Rows from block 3 of the fusion encoder of a small audio-text matching model, named by matrix and row number. Rows with one number within an expert belong to one neuron, the router's apart. Each number is 50 + 12 x the weight over its row's rms, rounded and kept within 0 to 99. All counts start at 0. After the name is the row's rms in percent of the matrix's.
Before each expert's rows are labels from the 100 texts, of 14976, where the router gives the expert most weight on average: "fires on" is the input token at the peak. Only what is clearly more common there than usual is listed. The data: synthesized solo parts of chorales (CocoChorales). In brackets: how many of the 100.
# router: router (fusion_encoder.blocks.3.mlp.router.weight, 4x320, trained with AdamW), inputs 160-319
# up: expert up (fusion_encoder.blocks.3.mlp.up, 4x80x320), inputs 160-319
# down: expert down (fusion_encoder.blocks.3.mlp.down, 4x320x80, transposed), outputs 160-319

# expert 1
fires on: ":" (39); "f" (9)
router.1 103:31 46 54 56 46 38 54 65 52 50 51 56 49 54 51 32 43 66 48 60 58 53 55 60 59 49 50 54 52 48 47 61 52 49 53 71 50 60 41 73 54 25 38 43 46 37 46 47 55 59 66 51 48 55 51 48 62 38 49 41 26 61 49 25 62 63 39 85 51 43 67 33 40 37 31 36 59 43 41 36 41 23 30 51 43 49 45 45 56 65 56 47 42 52 55 38 57 28 65 40 54 65 56 40 61 44 52 44 79 30 25 66 31 57 58 57 68 62 71 46 45 31 43 40 39 56 63 61 46 44 13 43 50 45 53 55 44 60 58 57 45 41 56 49 62 41 58 57 64 48 73 38 47 45 41 42 83 35 54 65
up.20 057:79 48 39 73 29 53 53 51 58 52 75 35 36 44 59 53 54 61 49 48 45 41 69 17 66 56 54 57 77 29 64 77 50 29 55 57 33 72 66 51 34 42 55 57 57 30 56 36 43 41 57 44 25 25 56 27 31 39 38 65 39 62 38 41 29 50 48 54 37 49 49 39 27 24 47 67 40 65 70 70 82 38 46 55 68 69 36 57 53 53 24 64 36 66 44 46 48 57 38 50 42 43 60 78 52 30 56 67 39 46 54 42 52 43 40 43 39 52 44 54 51 50 55 59 47 41 42 54 55 63 55 27 59 50 47 47 51 65 54 50 66 45 39 38 46 59 39 60 73 48 64 35 37 52 64 70 42 50 24 37
down.20 094:40 42 47 74 75 38 48 76 49 40 52 63 61 20 49 66 41 51 52 63 48 42 32 40 50 47 37 70 61 75 50 54 36 37 43 55 70 66 42 24 51 65 57 62 46 35 32 46 49 27 54 70 63 83 47 50 45 58 36 40 72 58 40 59 56 37 67 48 35 43 46 60 59 33 68 39 30 27 44 44 47 39 40 58 51 48 64 53 64 49 49 60 79 37 27 55 47 52 55 60 27 51 47 73 47 49 55 60 50 39 57 60 61 46 48 45 53 25 56 38 66 48 52 44 50 38 47 49 39 45 35 52 44 57 61 31 43 35 38 60 57 30 38 56 52 56 72 57 79 59 28 42 41 52 58 56 49 42 32 49
up.21 094:69 61 35 53 46 53 54 43 53 49 44 15 30 67 71 52 75 53 52 49 73 46 72 34 55 59 68 69 60 78 36 52 36 60 48 61 58 39 60 46 28 61 37 63 60 28 49 39 54 36 26 53 50 65 50 61 36 44 35 56 63 43 45 66 43 42 59 57 55 37 51 63 43 55 62 47 55 33 44 62 48 36 66 37 32 64 40 40 49 62 48 46 63 63 62 34 58 54 38 67 35 50 46 39 53 84 48 30 50 46 51 47 57 65 63 61 53 55 65 55 47 36 38 52 52 55 54 50 66 54 59 39 38 50 28 51 55 41 38 42 43 69 49 70 25 44 59 64 35 67 35 25 55 30 44 56 60 40 55 29
down.21 101:42 53 54 35 38 72 27 53 61 48 47 48 58 45 68 43 49 58 47 37 32 47 42 70 57 60 48 31 70 33 52 55 37 64 45 71 60 55 54 56 58 62 64 28 58 81 59 65 53 58 29 34 47 48 54 47 55 61 54 44 57 44 18 44 37 44 53 78 51 42 47 63 24 32 39 75 25 42 58 36 34 26 28 88 59 55 77 41 46 39 44 45 19 23 35 54 52 53 70 55 42 36 40 51 51 40 41 59 42 51 60 56 56 63 29 44 39 68 65 38 62 67 73 62 56 59 66 61 51 55 53 74 44 59 49 54 44 40 53 66 48 40 54 53 58 56 41 58 54 58 37 61 46 47 59 67 42 42 40 61
up.22 084:65 49 41 69 56 58 44 61 43 41 67 66 31 68 39 45 64 41 49 51 46 65 62 44 39 71 62 39 67 57 40 31 74 33 65 57 66 59 47 66 34 68 63 31 41 38 54 54 47 47 53 79 53 33 26 42 51 57 47 52 59 61 56 72 40 41 35 52 50 42 54 68 46 51 52 48 62 45 41 42 61 47 43 50 24 29 47 49 42 41 59 54 44 58 54 46 48 46 53 49 59 34 60 50 73 49 49 36 51 66 58 51 59 36 36 58 55 48 60 42 72 44 49 26 53 61 53 42 60 44 63 35 37 64 52 64 43 59 57 56 45 55 56 59 53 62 60 39 55 51 60 59 62 51 48 44 39 52 59 76
down.22 106:34 50 51 58 32 54 61 47 74 60 36 36 37 51 56 55 63 61 57 58 42 77 42 47 60 54 53 71 62 67 56 51 54 46 45 71 56 27 44 33 69 50 31 59 51 33 49 37 66 61 51 39 55 50 71 45 68 61 49 55 48 29 28 48 66 34 47 72 37 56 46 27 71 61 53 67 36 65 55 53 53 51 71 35 73 52 67 40 46 45 59 58 56 42 48 53 48 39 64 44 40 35 57 28 45 60 39 64 66 57 50 39 59 41 46 43 58 50 44 54 26 60 47 63 35 45 46 53 48 32 55 70 39 23 68 48 43 32 53 53 53 52 57 25 29 47 54 54 42 50 34 61 16 58 59 39 45 44 45 66
up.23 106:37 63 59 49 48 70 61 40 41 38 56 57 63 33 45 55 51 53 57 46 43 43 66 57 49 65 46 63 47 47 38 60 58 30 52 35 52 67 51 46 41 52 44 61 57 38 39 52 59 48 42 71 48 48 32 47 39 61 62 50 32 60 46 24 59 42 56 39 68 40 43 69 51 54 50 60 53 48 49 52 45 46 66 60 41 30 45 48 56 58 41 63 74 55 49 51 62 44 58 63 75 42 48 29 51 38 55 41 60 77 43 74 53 59 81 68 50 53 52 32 51 56 60 28 45 32 29 42 39 55 55 48 57 46 53 38 57 41 39 40 61 48 25 43 66 28 69 63 32 82 59 50 58 44 26 44 53 50 62 35
down.23 108:77 57 32 54 60 41 52 52 60 43 53 50 71 65 38 47 57 44 39 57 39 41 45 40 59 53 44 54 68 35 66 54 47 47 60 40 43 14 51 58 43 60 35 54 49 55 49 52 40 64 15 50 31 34 51 43 54 60 36 30 47 54 32 50 24 27 74 54 32 53 38 44 35 57 46 49 46 49 43 44 34 71 38 57 42 34 40 48 58 34 50 48 42 54 54 60 41 60 55 66 53 50 46 56 56 35 49 52 36 56 52 70 56 35 39 46 57 56 64 19 59 60 59 68 72 58 46 63 65 40 54 46 66 44 39 38 33 39 41 65 49 56 34 37 26 91 56 57 43 49 52 51 37 39 45 51 63 35 36 64
up.24 119:57 60 48 33 42 69 69 35 54 28 49 42 48 38 45 68 72 62 43 51 51 45 75 38 50 49 58 46 38 45 48 50 47 40 56 45 38 46 45 62 51 35 55 47 52 53 36 48 51 72 57 43 60 54 52 60 54 34 32 46 46 62 40 53 52 50 53 49 58 35 72 47 54 50 38 52 48 79 70 45 76 39 43 63 75 55 70 72 34 46 66 43 17 24 48 21 38 44 85 36 39 63 33 55 49 65 45 64 47 47 51 37 49 64 49 41 54 38 63 55 35 40 58 43 58 64 55 31 46 56 54 65 87 50 62 57 23 68 48 58 52 42 39 55 50 52 46 46 65 58 47 67 70 53 60 43 56 51 64 29
down.24 102:59 54 39 51 31 33 43 55 59 47 44 44 39 63 76 27 49 48 35 50 54 44 56 66 58 30 65 51 54 57 58 48 45 49 61 40 53 63 46 66 49 55 58 48 39 36 53 50 44 52 47 37 55 45 46 45 48 39 51 45 46 42 38 53 74 32 36 48 66 46 52 52 61 59 58 41 57 61 33 62 61 49 27 57 42 61 42 46 71 64 45 67 96 64 62 62 28 58 46 42 40 50 42 51 43 53 59 67 39 28 64 54 45 48 52 59 49 54 24 59 66 58 48 53 48 23 52 50 65 29 58 47 17 28 32 47 58 37 71 59 52 41 65 57 60 68 28 49 37 46 67 47 34 44 38 44 41 40 56 57

# expert 3
fires on: ":" (28); "horn" (10); "a" (7)
router.3 107:33 65 41 61 48 69 33 45 63 34 57 21 32 73 37 65 53 58 55 46 73 51 37 59 49 54 55 56 47 44 50 37 53 52 35 44 27 36 48 67 16 56 45 32 32 69 79 59 53 77 56 33 45 64 58 57 47 48 52 33 43 47 49 71 43 48 53 42 59 50 60 44 82 64 50 63 42 54 69 58 50 58 46 40 52 51 42 50 58 35 57 60 41 55 38 50 42 56 35 36 43 60 51 59 46 43 51 62 26 41 50 23 59 38 45 53 43 55 30 63 57 72 61 68 54 54 53 35 55 43 54 52 56 64 58 51 41 60 61 40 45 56 65 49 53 26 41 47 80 36 56 40 68 60 59 64 34 72 44 53
up.20 061:62 43 48 63 55 46 40 57 62 62 58 41 54 39 50 60 36 56 54 37 56 59 59 57 49 22 43 61 28 62 38 42 47 43 63 21 33 37 51 66 43 37 46 73 50 33 41 87 45 42 52 47 44 55 16 56 59 68 58 62 60 52 69 31 68 51 41 46 42 61 51 67 48 42 44 65 42 55 49 67 54 37 71 63 57 35 58 57 53 49 57 59 63 37 69 62 36 60 54 51 43 49 38 64 45 84 51 23 47 48 68 46 42 46 53 54 28 52 49 48 47 23 60 61 49 46 49 38 74 62 35 70 44 50 55 52 55 51 54 52 29 36 61 45 56 48 62 63 71 59 41 50 63 62 45 24 49 56 54 49
down.20 105:43 51 47 41 51 64 58 45 59 62 64 78 51 48 53 50 52 47 56 55 26 50 76 46 61 46 50 63 42 49 27 33 52 48 37 52 49 29 55 51 63 65 37 68 61 60 27 53 54 72 63 52 57 47 55 55 32 70 23 19 60 71 47 70 49 45 61 53 47 55 41 58 49 39 59 48 47 48 55 55 54 79 60 43 31 39 71 38 56 27 57 35 62 69 65 46 49 78 55 52 64 52 49 54 66 41 29 49 37 50 54 55 49 46 50 40 75 50 63 59 47 32 70 55 40 45 56 68 45 49 30 58 56 44 37 51 60 57 57 33 50 64 45 62 41 81 42 66 46 64 66 45 43 65 66 64 22 42 72 59
up.21 062:29 49 31 39 49 69 41 57 24 49 49 54 54 68 41 52 66 45 36 52 55 63 67 44 50 56 58 40 47 46 57 64 45 47 35 51 60 34 59 38 57 44 52 31 55 37 40 53 38 47 46 55 63 61 58 38 70 40 68 39 70 52 58 73 42 66 36 53 62 51 29 42 61 65 38 54 47 41 63 55 43 55 18 59 44 57 56 69 64 59 33 60 63 54 50 55 59 71 49 57 57 48 57 65 58 32 44 50 44 56 50 59 50 44 46 48 52 44 69 56 37 51 62 49 36 32 39 38 33 58 64 45 47 56 45 54 49 53 56 57 39 44 42 18 38 27 35 71 64 74 41 64 59 41 38 51 44 57 55 53
down.21 105:54 52 65 42 40 47 74 51 44 56 55 52 52 33 71 43 43 49 52 50 29 48 54 31 50 44 47 45 54 68 41 50 50 48 81 60 35 47 53 33 34 59 61 75 55 55 79 53 53 72 40 32 52 51 53 72 68 32 34 71 66 38 75 40 38 40 26 50 38 36 39 53 40 33 50 44 53 55 30 31 57 81 79 43 40 52 46 44 49 39 55 49 28 38 67 40 44 41 66 18 37 58 41 65 32 50 48 54 52 59 37 43 52 47 39 55 66 39 71 44 41 53 52 49 76 55 54 64 64 61 72 73 65 43 60 55 53 62 39 42 46 48 66 62 51 48 59 48 53 65 40 24 61 53 71 46 48 40 38 48
up.22 126:37 44 55 47 64 56 42 56 61 52 50 63 60 39 54 60 51 53 67 49 54 29 42 53 31 41 43 47 42 55 42 50 63 41 63 38 52 37 68 36 45 52 57 44 20 70 57 48 67 52 50 60 62 51 45 27 53 52 68 46 35 45 59 55 54 45 50 48 43 77 31 38 55 35 52 64 54 70 50 66 40 60 53 40 59 54 45 51 49 42 26 55 50 46 54 68 59 42 22 70 49 43 48 37 45 28 49 59 49 54 47 49 56 42 46 34 30 50 51 53 51 51 54 40 41 52 43 41 88 52 49 50 80 50 32 48 54 43 45 64 59 46 56 61 51 44 52 59 56 55 43 68 48 71 45 57 40 54 59 54
down.22 092:47 41 56 39 24 55 36 44 41 57 43 35 34 57 46 40 43 54 46 51 37 55 47 52 42 52 39 56 47 54 50 66 43 74 52 63 40 56 51 52 48 63 43 41 73 41 50 59 35 58 32 54 32 46 64 50 35 60 40 54 42 48 46 70 53 65 51 57 30 47 65 49 54 75 46 57 59 50 55 39 55 63 50 57 29 29 50 53 46 58 37 47 65 38 50 52 54 60 67 39 43 30 36 59 54 44 44 24 45 60 35 66 71 44 40 73 51 50 38 52 40 64 29 56 61 49 84 51 33 52 59 52 53 53 25 58 54 74 46 61 50 67 48 44 38 53 32 46 45 47 48 51 40 32 47 35 48 48 55 47
up.23 077:44 28 56 65 45 50 54 53 43 51 46 54 35 55 47 48 40 24 72 48 32 54 62 52 40 65 47 41 58 59 67 58 40 40 45 49 50 42 46 57 63 56 42 59 40 55 49 60 58 38 52 81 48 55 43 60 49 56 40 70 44 48 48 67 63 33 38 46 61 59 65 44 47 58 51 51 44 31 35 52 69 38 61 31 48 39 39 32 42 50 47 28 47 30 54 42 64 45 44 62 64 42 48 40 30 49 56 28 48 39 43 64 59 68 84 46 51 51 68 67 54 70 69 36 42 51 55 40 51 56 66 44 74 64 44 57 44 34 51 36 36 44 51 61 39 41 47 64 40 47 61 63 46 39 56 46 66 58 45 33
down.23 109:77 59 46 36 55 33 41 51 41 53 43 52 33 75 68 41 64 22 58 59 60 54 45 52 37 47 40 59 79 42 44 56 39 67 56 23 49 52 44 47 51 43 35 49 58 20 28 71 41 56 50 65 66 49 48 28 51 75 49 46 45 40 44 46 66 57 65 41 55 35 55 53 65 39 23 51 59 55 45 54 38 45 64 39 42 66 52 44 52 51 43 60 63 49 48 39 64 55 67 41 39 62 28 54 35 54 72 53 50 69 42 55 44 61 72 60 34 55 36 77 32 40 36 70 63 50 47 52 45 62 54 49 58 43 60 36 53 46 58 55 64 31 56 44 41 61 49 38 56 51 34 60 35 56 59 31 65 51 52 50
up.24 079:50 56 47 53 60 60 40 56 45 53 31 58 63 48 51 34 30 49 45 42 51 42 36 51 47 52 56 43 59 57 51 38 60 65 35 32 55 64 31 69 72 47 42 47 66 61 35 13 42 28 67 51 44 70 49 71 47 64 43 54 37 49 39 31 54 50 70 56 33 63 57 54 38 49 57 62 48 55 56 58 47 68 54 48 43 43 45 58 47 57 45 50 45 31 29 39 38 54 49 60 55 45 45 59 52 64 33 55 55 65 67 57 54 33 81 33 55 54 21 32 70 47 43 37 51 42 32 49 55 44 34 53 73 75 36 26 66 52 65 55 54 46 51 46 47 65 42 74 65 67 34 57 57 49 65 58 35 53 40 52
down.24 102:36 65 55 48 54 46 53 55 32 64 60 77 53 70 60 33 38 52 42 52 41 59 76 55 33 30 36 35 46 48 44 42 26 56 51 36 57 50 46 58 13 73 50 49 40 30 57 44 41 54 42 48 34 53 48 66 42 31 64 41 68 55 30 41 52 61 26 55 54 51 42 62 42 70 54 48 64 52 27 49 57 32 39 71 58 62 52 72 62 36 45 48 47 46 66 56 45 56 38 60 51 69 35 70 31 65 73 52 43 67 31 46 47 62 14 46 37 60 52 66 39 69 55 52 62 53 40 46 58 55 57 44 42 51 30 48 54 55 40 52 63 46 53 37 55 63 21 42 55 52 45 54 41 44 38 46 41 41 69 37

# expert 2
fires on: "c4" (27); "bassoon" (11); "tuba" (10)
router.2 095:61 61 55 69 63 50 53 58 47 40 55 58 47 30 47 30 48 39 33 53 41 55 48 36 50 59 52 56 51 52 62 54 77 38 46 50 74 60 72 31 36 38 40 86 76 45 62 44 77 31 43 51 41 31 42 60 52 47 48 71 51 44 54 38 50 42 62 33 40 43 55 55 53 45 60 45 33 37 37 33 45 64 67 54 37 53 48 45 25 27 48 77 46 42 46 49 46 52 77 50 68 66 52 52 39 54 62 37 59 49 60 67 28 36 53 59 44 21 62 64 71 40 53 47 41 46 35 47 39 48 69 41 60 22 63 53 31 28 50 57 69 63 40 53 59 51 62 54 40 47 35 78 36 45 45 38 28 46 34 76
up.20 138:52 53 29 44 37 64 41 59 69 50 54 43 32 56 44 67 43 36 50 60 50 63 41 57 51 70 52 70 52 75 40 62 67 40 56 45 42 57 45 41 36 46 58 48 57 52 57 62 31 41 47 37 30 52 57 55 34 23 50 33 77 48 41 59 25 53 49 48 52 51 60 33 72 50 24 37 43 38 32 49 36 65 59 50 34 50 58 73 48 56 64 57 29 29 49 68 57 65 51 33 48 64 49 49 52 31 57 42 15 58 64 33 37 61 36 54 40 57 37 78 60 55 51 65 42 62 55 45 38 50 51 57 50 50 50 37 70 50 34 62 67 63 61 43 54 54 50 46 40 33 43 36 35 41 64 43 42 35 42 48
down.20 120:52 56 68 43 48 28 57 41 50 65 63 51 68 54 35 39 53 49 54 40 35 59 67 64 61 41 39 54 38 45 40 47 49 35 40 61 61 39 55 60 56 05 45 67 31 28 45 45 41 70 41 45 71 24 57 64 64 58 52 55 50 54 61 25 69 50 66 54 37 64 53 39 38 36 49 52 69 57 73 56 57 49 35 30 53 40 61 47 40 63 45 50 36 56 52 42 50 55 58 57 52 58 47 55 55 48 61 54 57 33 34 54 55 65 55 60 58 43 35 37 42 45 57 44 62 42 47 40 64 65 56 55 64 58 63 55 36 57 48 66 62 30 58 49 54 23 38 30 26 62 44 57 40 31 59 54 49 44 57 64
up.21 083:36 22 50 57 40 61 65 71 26 30 50 40 61 55 53 37 41 47 51 30 57 52 59 45 51 57 50 41 40 60 53 75 61 40 52 58 37 52 53 31 54 41 44 56 66 60 54 42 57 51 45 31 23 55 47 59 45 65 61 40 39 42 47 35 55 48 42 38 36 58 30 49 49 63 37 60 40 61 30 45 48 44 54 42 28 50 45 64 26 63 54 64 47 33 44 57 54 49 52 46 50 44 69 58 47 38 44 60 51 55 61 47 29 55 35 66 35 44 64 57 39 55 68 58 41 53 42 44 41 60 59 62 52 50 24 62 56 63 69 57 43 74 69 34 49 53 11 49 48 48 60 46 47 70 52 44 34 59 43 52
down.21 102:63 70 52 64 53 36 58 55 49 69 39 65 58 50 29 64 45 45 52 40 59 47 46 42 45 60 53 64 59 55 44 58 63 21 66 48 62 45 41 55 59 63 60 49 52 47 36 39 46 70 46 62 67 68 45 38 58 31 49 56 65 59 40 56 40 40 39 40 60 58 54 22 71 34 53 48 51 38 63 37 58 52 57 54 55 50 54 42 72 40 66 48 28 42 77 48 56 38 50 51 47 54 52 40 63 66 61 53 57 46 41 41 59 39 48 35 36 35 55 56 51 57 39 48 64 70 68 54 43 55 64 51 79 58 79 54 27 42 59 40 60 43 57 39 63 32 56 53 64 38 45 36 49 37 40 51 69 43 37 53
up.22 062:55 42 40 42 56 36 39 53 64 67 48 43 29 45 53 68 30 75 47 34 57 42 29 51 36 63 35 44 44 54 55 42 64 29 43 62 57 43 57 54 42 57 56 36 65 68 59 49 35 62 51 31 72 58 27 10 40 37 52 19 49 40 50 33 70 39 46 31 47 45 46 38 58 62 39 60 47 36 27 41 36 64 59 64 41 45 58 56 41 59 39 40 60 39 62 46 51 58 44 53 41 74 47 37 41 58 52 56 54 18 53 43 50 44 57 55 37 44 57 57 49 19 44 62 61 49 61 48 71 42 56 60 55 73 64 53 41 31 54 59 41 36 43 42 60 51 31 48 54 37 38 51 54 47 43 33 55 44 54 73
down.22 091:56 36 63 28 37 60 60 50 30 48 74 57 41 60 55 33 59 67 61 53 61 60 54 55 51 45 45 69 61 47 33 63 34 43 41 32 41 65 59 22 42 51 39 47 68 65 46 47 64 60 53 44 55 62 70 67 63 63 54 73 63 53 50 49 51 55 32 65 71 38 44 56 52 61 36 42 52 67 80 29 59 53 55 57 32 68 45 21 63 41 30 41 44 42 61 70 58 39 49 62 54 29 61 53 58 46 59 38 24 54 41 58 54 59 36 68 58 40 47 58 52 44 78 59 41 52 51 50 61 52 52 31 41 43 40 67 51 61 52 56 40 44 38 44 64 51 42 35 39 57 44 57 69 48 74 44 51 43 44 42
up.23 092:59 62 14 20 46 44 43 29 53 51 39 29 45 59 34 58 54 66 45 56 50 61 53 46 35 26 53 54 41 45 49 45 32 63 83 55 46 57 40 53 24 52 51 56 39 38 54 55 47 46 38 40 54 44 62 59 66 51 66 48 60 53 50 24 74 41 46 46 30 50 35 31 43 67 51 56 32 47 47 28 31 64 60 46 61 55 33 42 64 26 55 36 52 56 73 46 57 44 48 54 50 24 52 78 34 49 66 65 51 41 35 38 53 25 38 34 64 54 51 82 45 66 70 49 41 31 45 44 48 19 67 60 53 38 49 36 56 52 61 63 58 42 42 55 39 56 53 68 62 54 45 40 46 49 46 34 49 40 50 52
down.23 098:59 69 58 40 46 60 57 51 63 59 54 49 46 50 42 49 61 65 57 48 54 45 45 73 66 43 43 40 43 52 50 48 48 64 59 55 50 30 61 58 59 47 35 55 59 45 60 45 74 47 52 58 54 68 39 61 22 54 57 49 60 50 81 66 43 52 52 48 48 81 53 40 39 42 41 42 68 38 51 41 30 72 45 36 41 57 50 52 62 54 48 56 65 52 46 60 33 39 51 62 62 52 49 73 60 56 45 61 51 64 38 43 37 41 43 37 49 57 42 25 43 42 51 50 61 55 55 52 55 53 41 52 20 39 39 56 51 56 45 63 30 40 38 43 63 41 53 81 51 37 16 51 48 33 46 52 40 66 52 34
up.24 130:65 58 57 45 32 48 52 63 45 15 53 47 44 41 40 51 22 37 48 63 41 54 60 46 55 22 46 50 45 36 57 38 32 41 35 63 51 62 38 59 55 30 40 74 60 24 46 62 49 43 53 47 53 59 58 31 46 50 70 54 36 62 48 38 42 39 35 61 68 52 54 36 53 21 74 41 48 40 55 55 57 38 51 26 50 57 56 50 57 53 50 58 33 65 31 43 33 40 53 55 33 45 51 45 40 53 46 58 67 40 54 73 55 57 40 29 60 52 78 35 53 59 58 54 43 59 37 46 49 34 48 62 60 36 57 57 52 41 49 50 65 41 46 65 53 31 66 59 62 55 58 55 45 45 41 50 58 31 48 51
down.24 119:47 51 48 43 37 43 60 35 45 48 51 54 69 40 63 37 68 62 63 62 40 41 45 65 51 61 76 57 32 53 59 45 47 26 48 58 59 44 50 66 55 51 40 57 41 38 43 45 37 29 48 39 52 55 46 46 62 48 40 47 42 51 66 28 42 48 78 47 43 49 53 61 57 69 46 45 47 46 46 63 66 77 61 53 44 49 49 65 55 57 71 58 80 39 49 41 49 43 64 67 62 58 54 47 77 32 56 50 58 48 37 43 31 29 51 36 51 66 46 51 49 32 76 55 49 18 63 59 38 43 73 50 39 35 33 58 42 43 39 32 38 57 55 74 46 63 19 31 41 50 41 46 58 49 57 41 47 44 64 53

# expert 0
fires on: "5" (24); "d5" (14); "e5" (9); "b4" (8)
router.0 095:51 33 56 65 52 30 36 58 44 72 56 47 58 34 65 49 56 57 76 52 47 62 60 71 33 51 41 52 42 62 28 58 43 60 69 49 57 66 54 39 64 71 49 41 54 43 52 50 34 33 60 46 54 51 57 56 52 41 61 55 59 37 63 38 41 39 48 36 47 38 51 34 48 49 39 47 58 44 56 59 75 53 53 42 45 53 28 47 53 58 70 29 65 55 68 83 37 44 33 58 41 45 54 35 80 69 47 53 42 46 39 28 50 49 58 33 46 43 65 44 54 47 46 51 37 48 68 43 53 54 50 45 48 64 48 43 58 29 53 53 25 76 47 51 43 49 55 37 44 59 39 48 38 49 42 51 57 40 37 34
up.20 167:59 52 63 52 59 39 28 51 53 41 47 53 37 41 43 74 51 57 51 49 40 47 70 54 46 47 70 35 49 40 56 55 50 47 60 62 51 30 42 60 35 54 57 40 45 39 79 50 46 45 50 58 49 45 44 29 43 37 49 48 51 52 71 46 51 47 35 44 51 42 57 74 47 25 50 37 55 17 59 40 44 49 55 58 57 53 50 54 52 42 48 35 66 58 51 54 56 47 60 65 66 61 51 35 43 46 53 43 66 27 58 60 56 47 74 37 59 39 30 51 46 35 41 52 59 38 44 57 57 58 54 73 33 58 71 51 61 48 45 50 71 36 42 46 66 78 75 38 43 45 81 57 44 44 41 66 54 53 43 50
down.20 125:64 41 44 54 54 52 52 52 56 47 61 53 53 48 37 37 49 37 42 50 38 49 21 59 63 42 49 68 36 31 60 50 43 64 45 52 45 61 73 16 39 48 34 42 54 55 36 45 38 49 45 42 35 48 58 65 46 78 34 69 23 46 42 48 58 53 73 45 35 70 41 43 54 66 52 66 60 70 52 48 75 71 60 55 56 73 42 63 36 47 62 68 38 22 44 37 49 61 50 53 40 36 37 60 54 32 61 63 45 55 43 57 45 51 30 43 73 62 62 37 50 57 61 46 53 56 43 46 61 72 47 44 52 68 46 52 43 56 37 46 49 49 62 58 39 28 48 47 32 52 57 37 47 41 54 29 72 50 58 56
up.21 068:55 43 53 54 38 67 57 16 48 55 67 55 60 45 41 53 66 56 53 66 51 40 44 48 49 64 50 34 42 41 31 54 47 29 49 74 58 41 62 58 70 36 57 39 62 41 43 60 54 50 79 65 41 29 55 33 53 74 67 48 56 65 65 42 37 43 47 59 43 51 71 38 38 46 64 62 39 62 61 41 41 56 42 61 34 36 63 35 49 56 48 43 49 56 30 55 45 34 43 75 56 50 41 57 65 39 39 57 64 63 44 53 46 44 53 53 32 56 48 69 68 47 64 52 61 51 53 45 46 73 53 62 54 62 61 50 29 56 52 63 60 34 57 41 53 37 42 48 34 48 48 51 49 44 32 54 60 62 85 43
down.21 086:30 56 39 57 37 43 46 35 25 52 38 38 51 43 29 42 47 54 48 58 67 65 39 35 53 51 44 54 34 55 51 58 48 61 55 44 63 74 52 54 43 33 46 57 60 34 50 43 33 42 54 53 68 52 54 31 65 60 55 58 41 48 52 41 53 53 54 53 55 75 42 38 52 40 33 31 79 37 64 57 58 42 34 45 44 63 38 44 47 58 39 36 47 39 45 47 62 70 58 28 44 42 46 57 31 67 52 61 61 39 45 64 64 45 42 45 60 60 37 68 51 46 29 38 62 53 45 61 66 47 52 73 33 37 55 39 46 53 60 41 62 64 52 48 27 50 64 58 51 38 37 41 52 49 77 52 45 30 57 47
up.22 066:56 46 45 66 57 60 51 79 53 45 59 54 57 48 45 48 50 71 63 57 54 59 48 36 65 34 40 53 65 68 35 46 46 34 46 23 43 51 56 41 46 50 35 50 62 46 38 46 38 49 46 47 52 50 50 55 50 33 58 36 52 52 45 70 45 38 37 52 50 38 52 36 55 49 34 79 70 56 54 70 41 56 47 50 52 51 46 40 46 54 48 37 31 53 33 62 60 37 33 69 61 33 55 43 55 66 67 46 38 16 53 70 58 44 64 30 35 76 62 48 42 54 63 40 40 30 38 63 57 73 62 65 55 46 62 33 40 57 43 52 48 44 45 31 58 44 38 64 59 62 52 65 64 54 49 40 51 44 64 35
down.22 090:46 26 58 41 44 61 50 70 49 47 66 46 53 56 46 51 36 48 77 46 60 30 28 41 70 53 34 52 52 54 75 66 40 62 41 64 40 55 63 47 50 78 71 37 49 49 40 58 83 38 49 29 58 67 47 47 62 52 59 50 46 44 52 56 54 55 58 48 43 70 45 78 56 32 59 51 44 49 43 53 47 50 58 33 49 49 50 34 59 69 38 49 71 53 43 77 66 46 70 41 42 68 45 40 49 34 58 37 50 48 29 53 57 65 60 49 65 44 58 59 71 46 64 53 39 51 46 49 61 42 58 47 61 65 48 50 55 53 67 54 75 35 68 70 53 65 50 37 54 53 58 52 67 39 45 49 43 40 42 60
up.23 084:56 53 63 86 59 56 46 33 64 41 53 60 48 60 45 61 57 57 43 54 49 56 50 35 50 51 37 62 56 59 45 42 58 60 39 68 45 54 48 63 32 38 34 58 55 60 67 58 26 66 49 22 58 59 69 60 47 39 45 54 52 52 45 48 42 60 78 37 49 36 41 11 45 24 30 48 60 54 52 31 54 58 63 44 31 41 44 49 48 58 42 58 50 64 32 56 54 49 50 65 36 59 44 89 72 66 47 70 66 48 71 52 62 42 37 57 64 65 63 63 51 58 33 62 50 36 63 66 43 53 57 47 66 26 51 54 57 48 40 51 52 54 45 51 46 61 67 41 44 78 47 55 65 35 56 25 42 48 56 47
down.23 101:43 44 45 61 50 71 51 55 15 44 53 39 54 42 58 50 64 66 56 64 58 44 63 75 27 34 65 60 37 48 44 48 72 44 39 63 62 55 51 43 47 49 51 42 50 55 71 55 57 52 48 40 57 47 53 50 57 61 54 60 57 45 55 36 57 52 29 37 54 50 69 38 51 44 53 74 60 45 59 39 40 54 37 50 36 42 47 50 69 84 67 27 39 47 54 71 49 47 47 69 66 37 54 51 56 50 41 52 41 58 39 45 36 48 56 39 43 60 42 64 42 57 48 53 26 59 61 44 63 53 41 64 58 62 40 37 51 70 49 49 59 32 49 43 46 63 35 53 56 57 43 52 43 28 58 33 75 57 68 53
up.24 097:57 60 54 38 48 47 48 52 29 30 42 46 45 59 54 50 61 38 47 32 49 48 45 56 43 63 41 55 62 43 38 33 59 61 69 74 51 59 70 33 41 48 48 51 55 39 74 44 45 54 80 39 14 45 64 50 52 62 56 42 64 35 58 68 45 39 49 33 38 72 68 45 63 66 67 34 40 47 35 42 47 43 55 40 74 37 54 59 53 42 36 68 42 39 61 53 62 57 36 58 55 50 45 54 46 55 66 54 61 42 38 43 38 54 60 43 17 60 34 68 57 57 23 91 65 32 61 53 60 45 62 63 37 48 60 51 39 45 51 44 43 30 44 65 46 50 50 60 57 37 28 46 53 59 49 46 36 57 55 39
down.24 101:62 42 52 42 45 53 29 51 79 63 59 56 41 39 35 41 63 43 30 49 52 44 33 45 72 44 49 29 37 47 41 61 71 55 24 49 69 41 38 60 58 35 61 51 68 41 52 62 33 45 41 44 79 57 49 53 49 28 72 54 37 43 62 64 35 56 62 62 66 59 20 54 67 44 53 48 70 36 43 48 51 49 57 64 56 65 43 52 39 26 47 53 44 39 45 63 44 48 33 29 64 40 68 57 30 57 67 36 48 61 71 34 45 35 59 47 64 46 42 36 48 38 46 53 58 40 44 40 61 39 50 28 50 43 58 50 53 61 58 68 57 54 37 58 38 54 53 68 76 56 21 36 61 65 43 44 74 44 65 45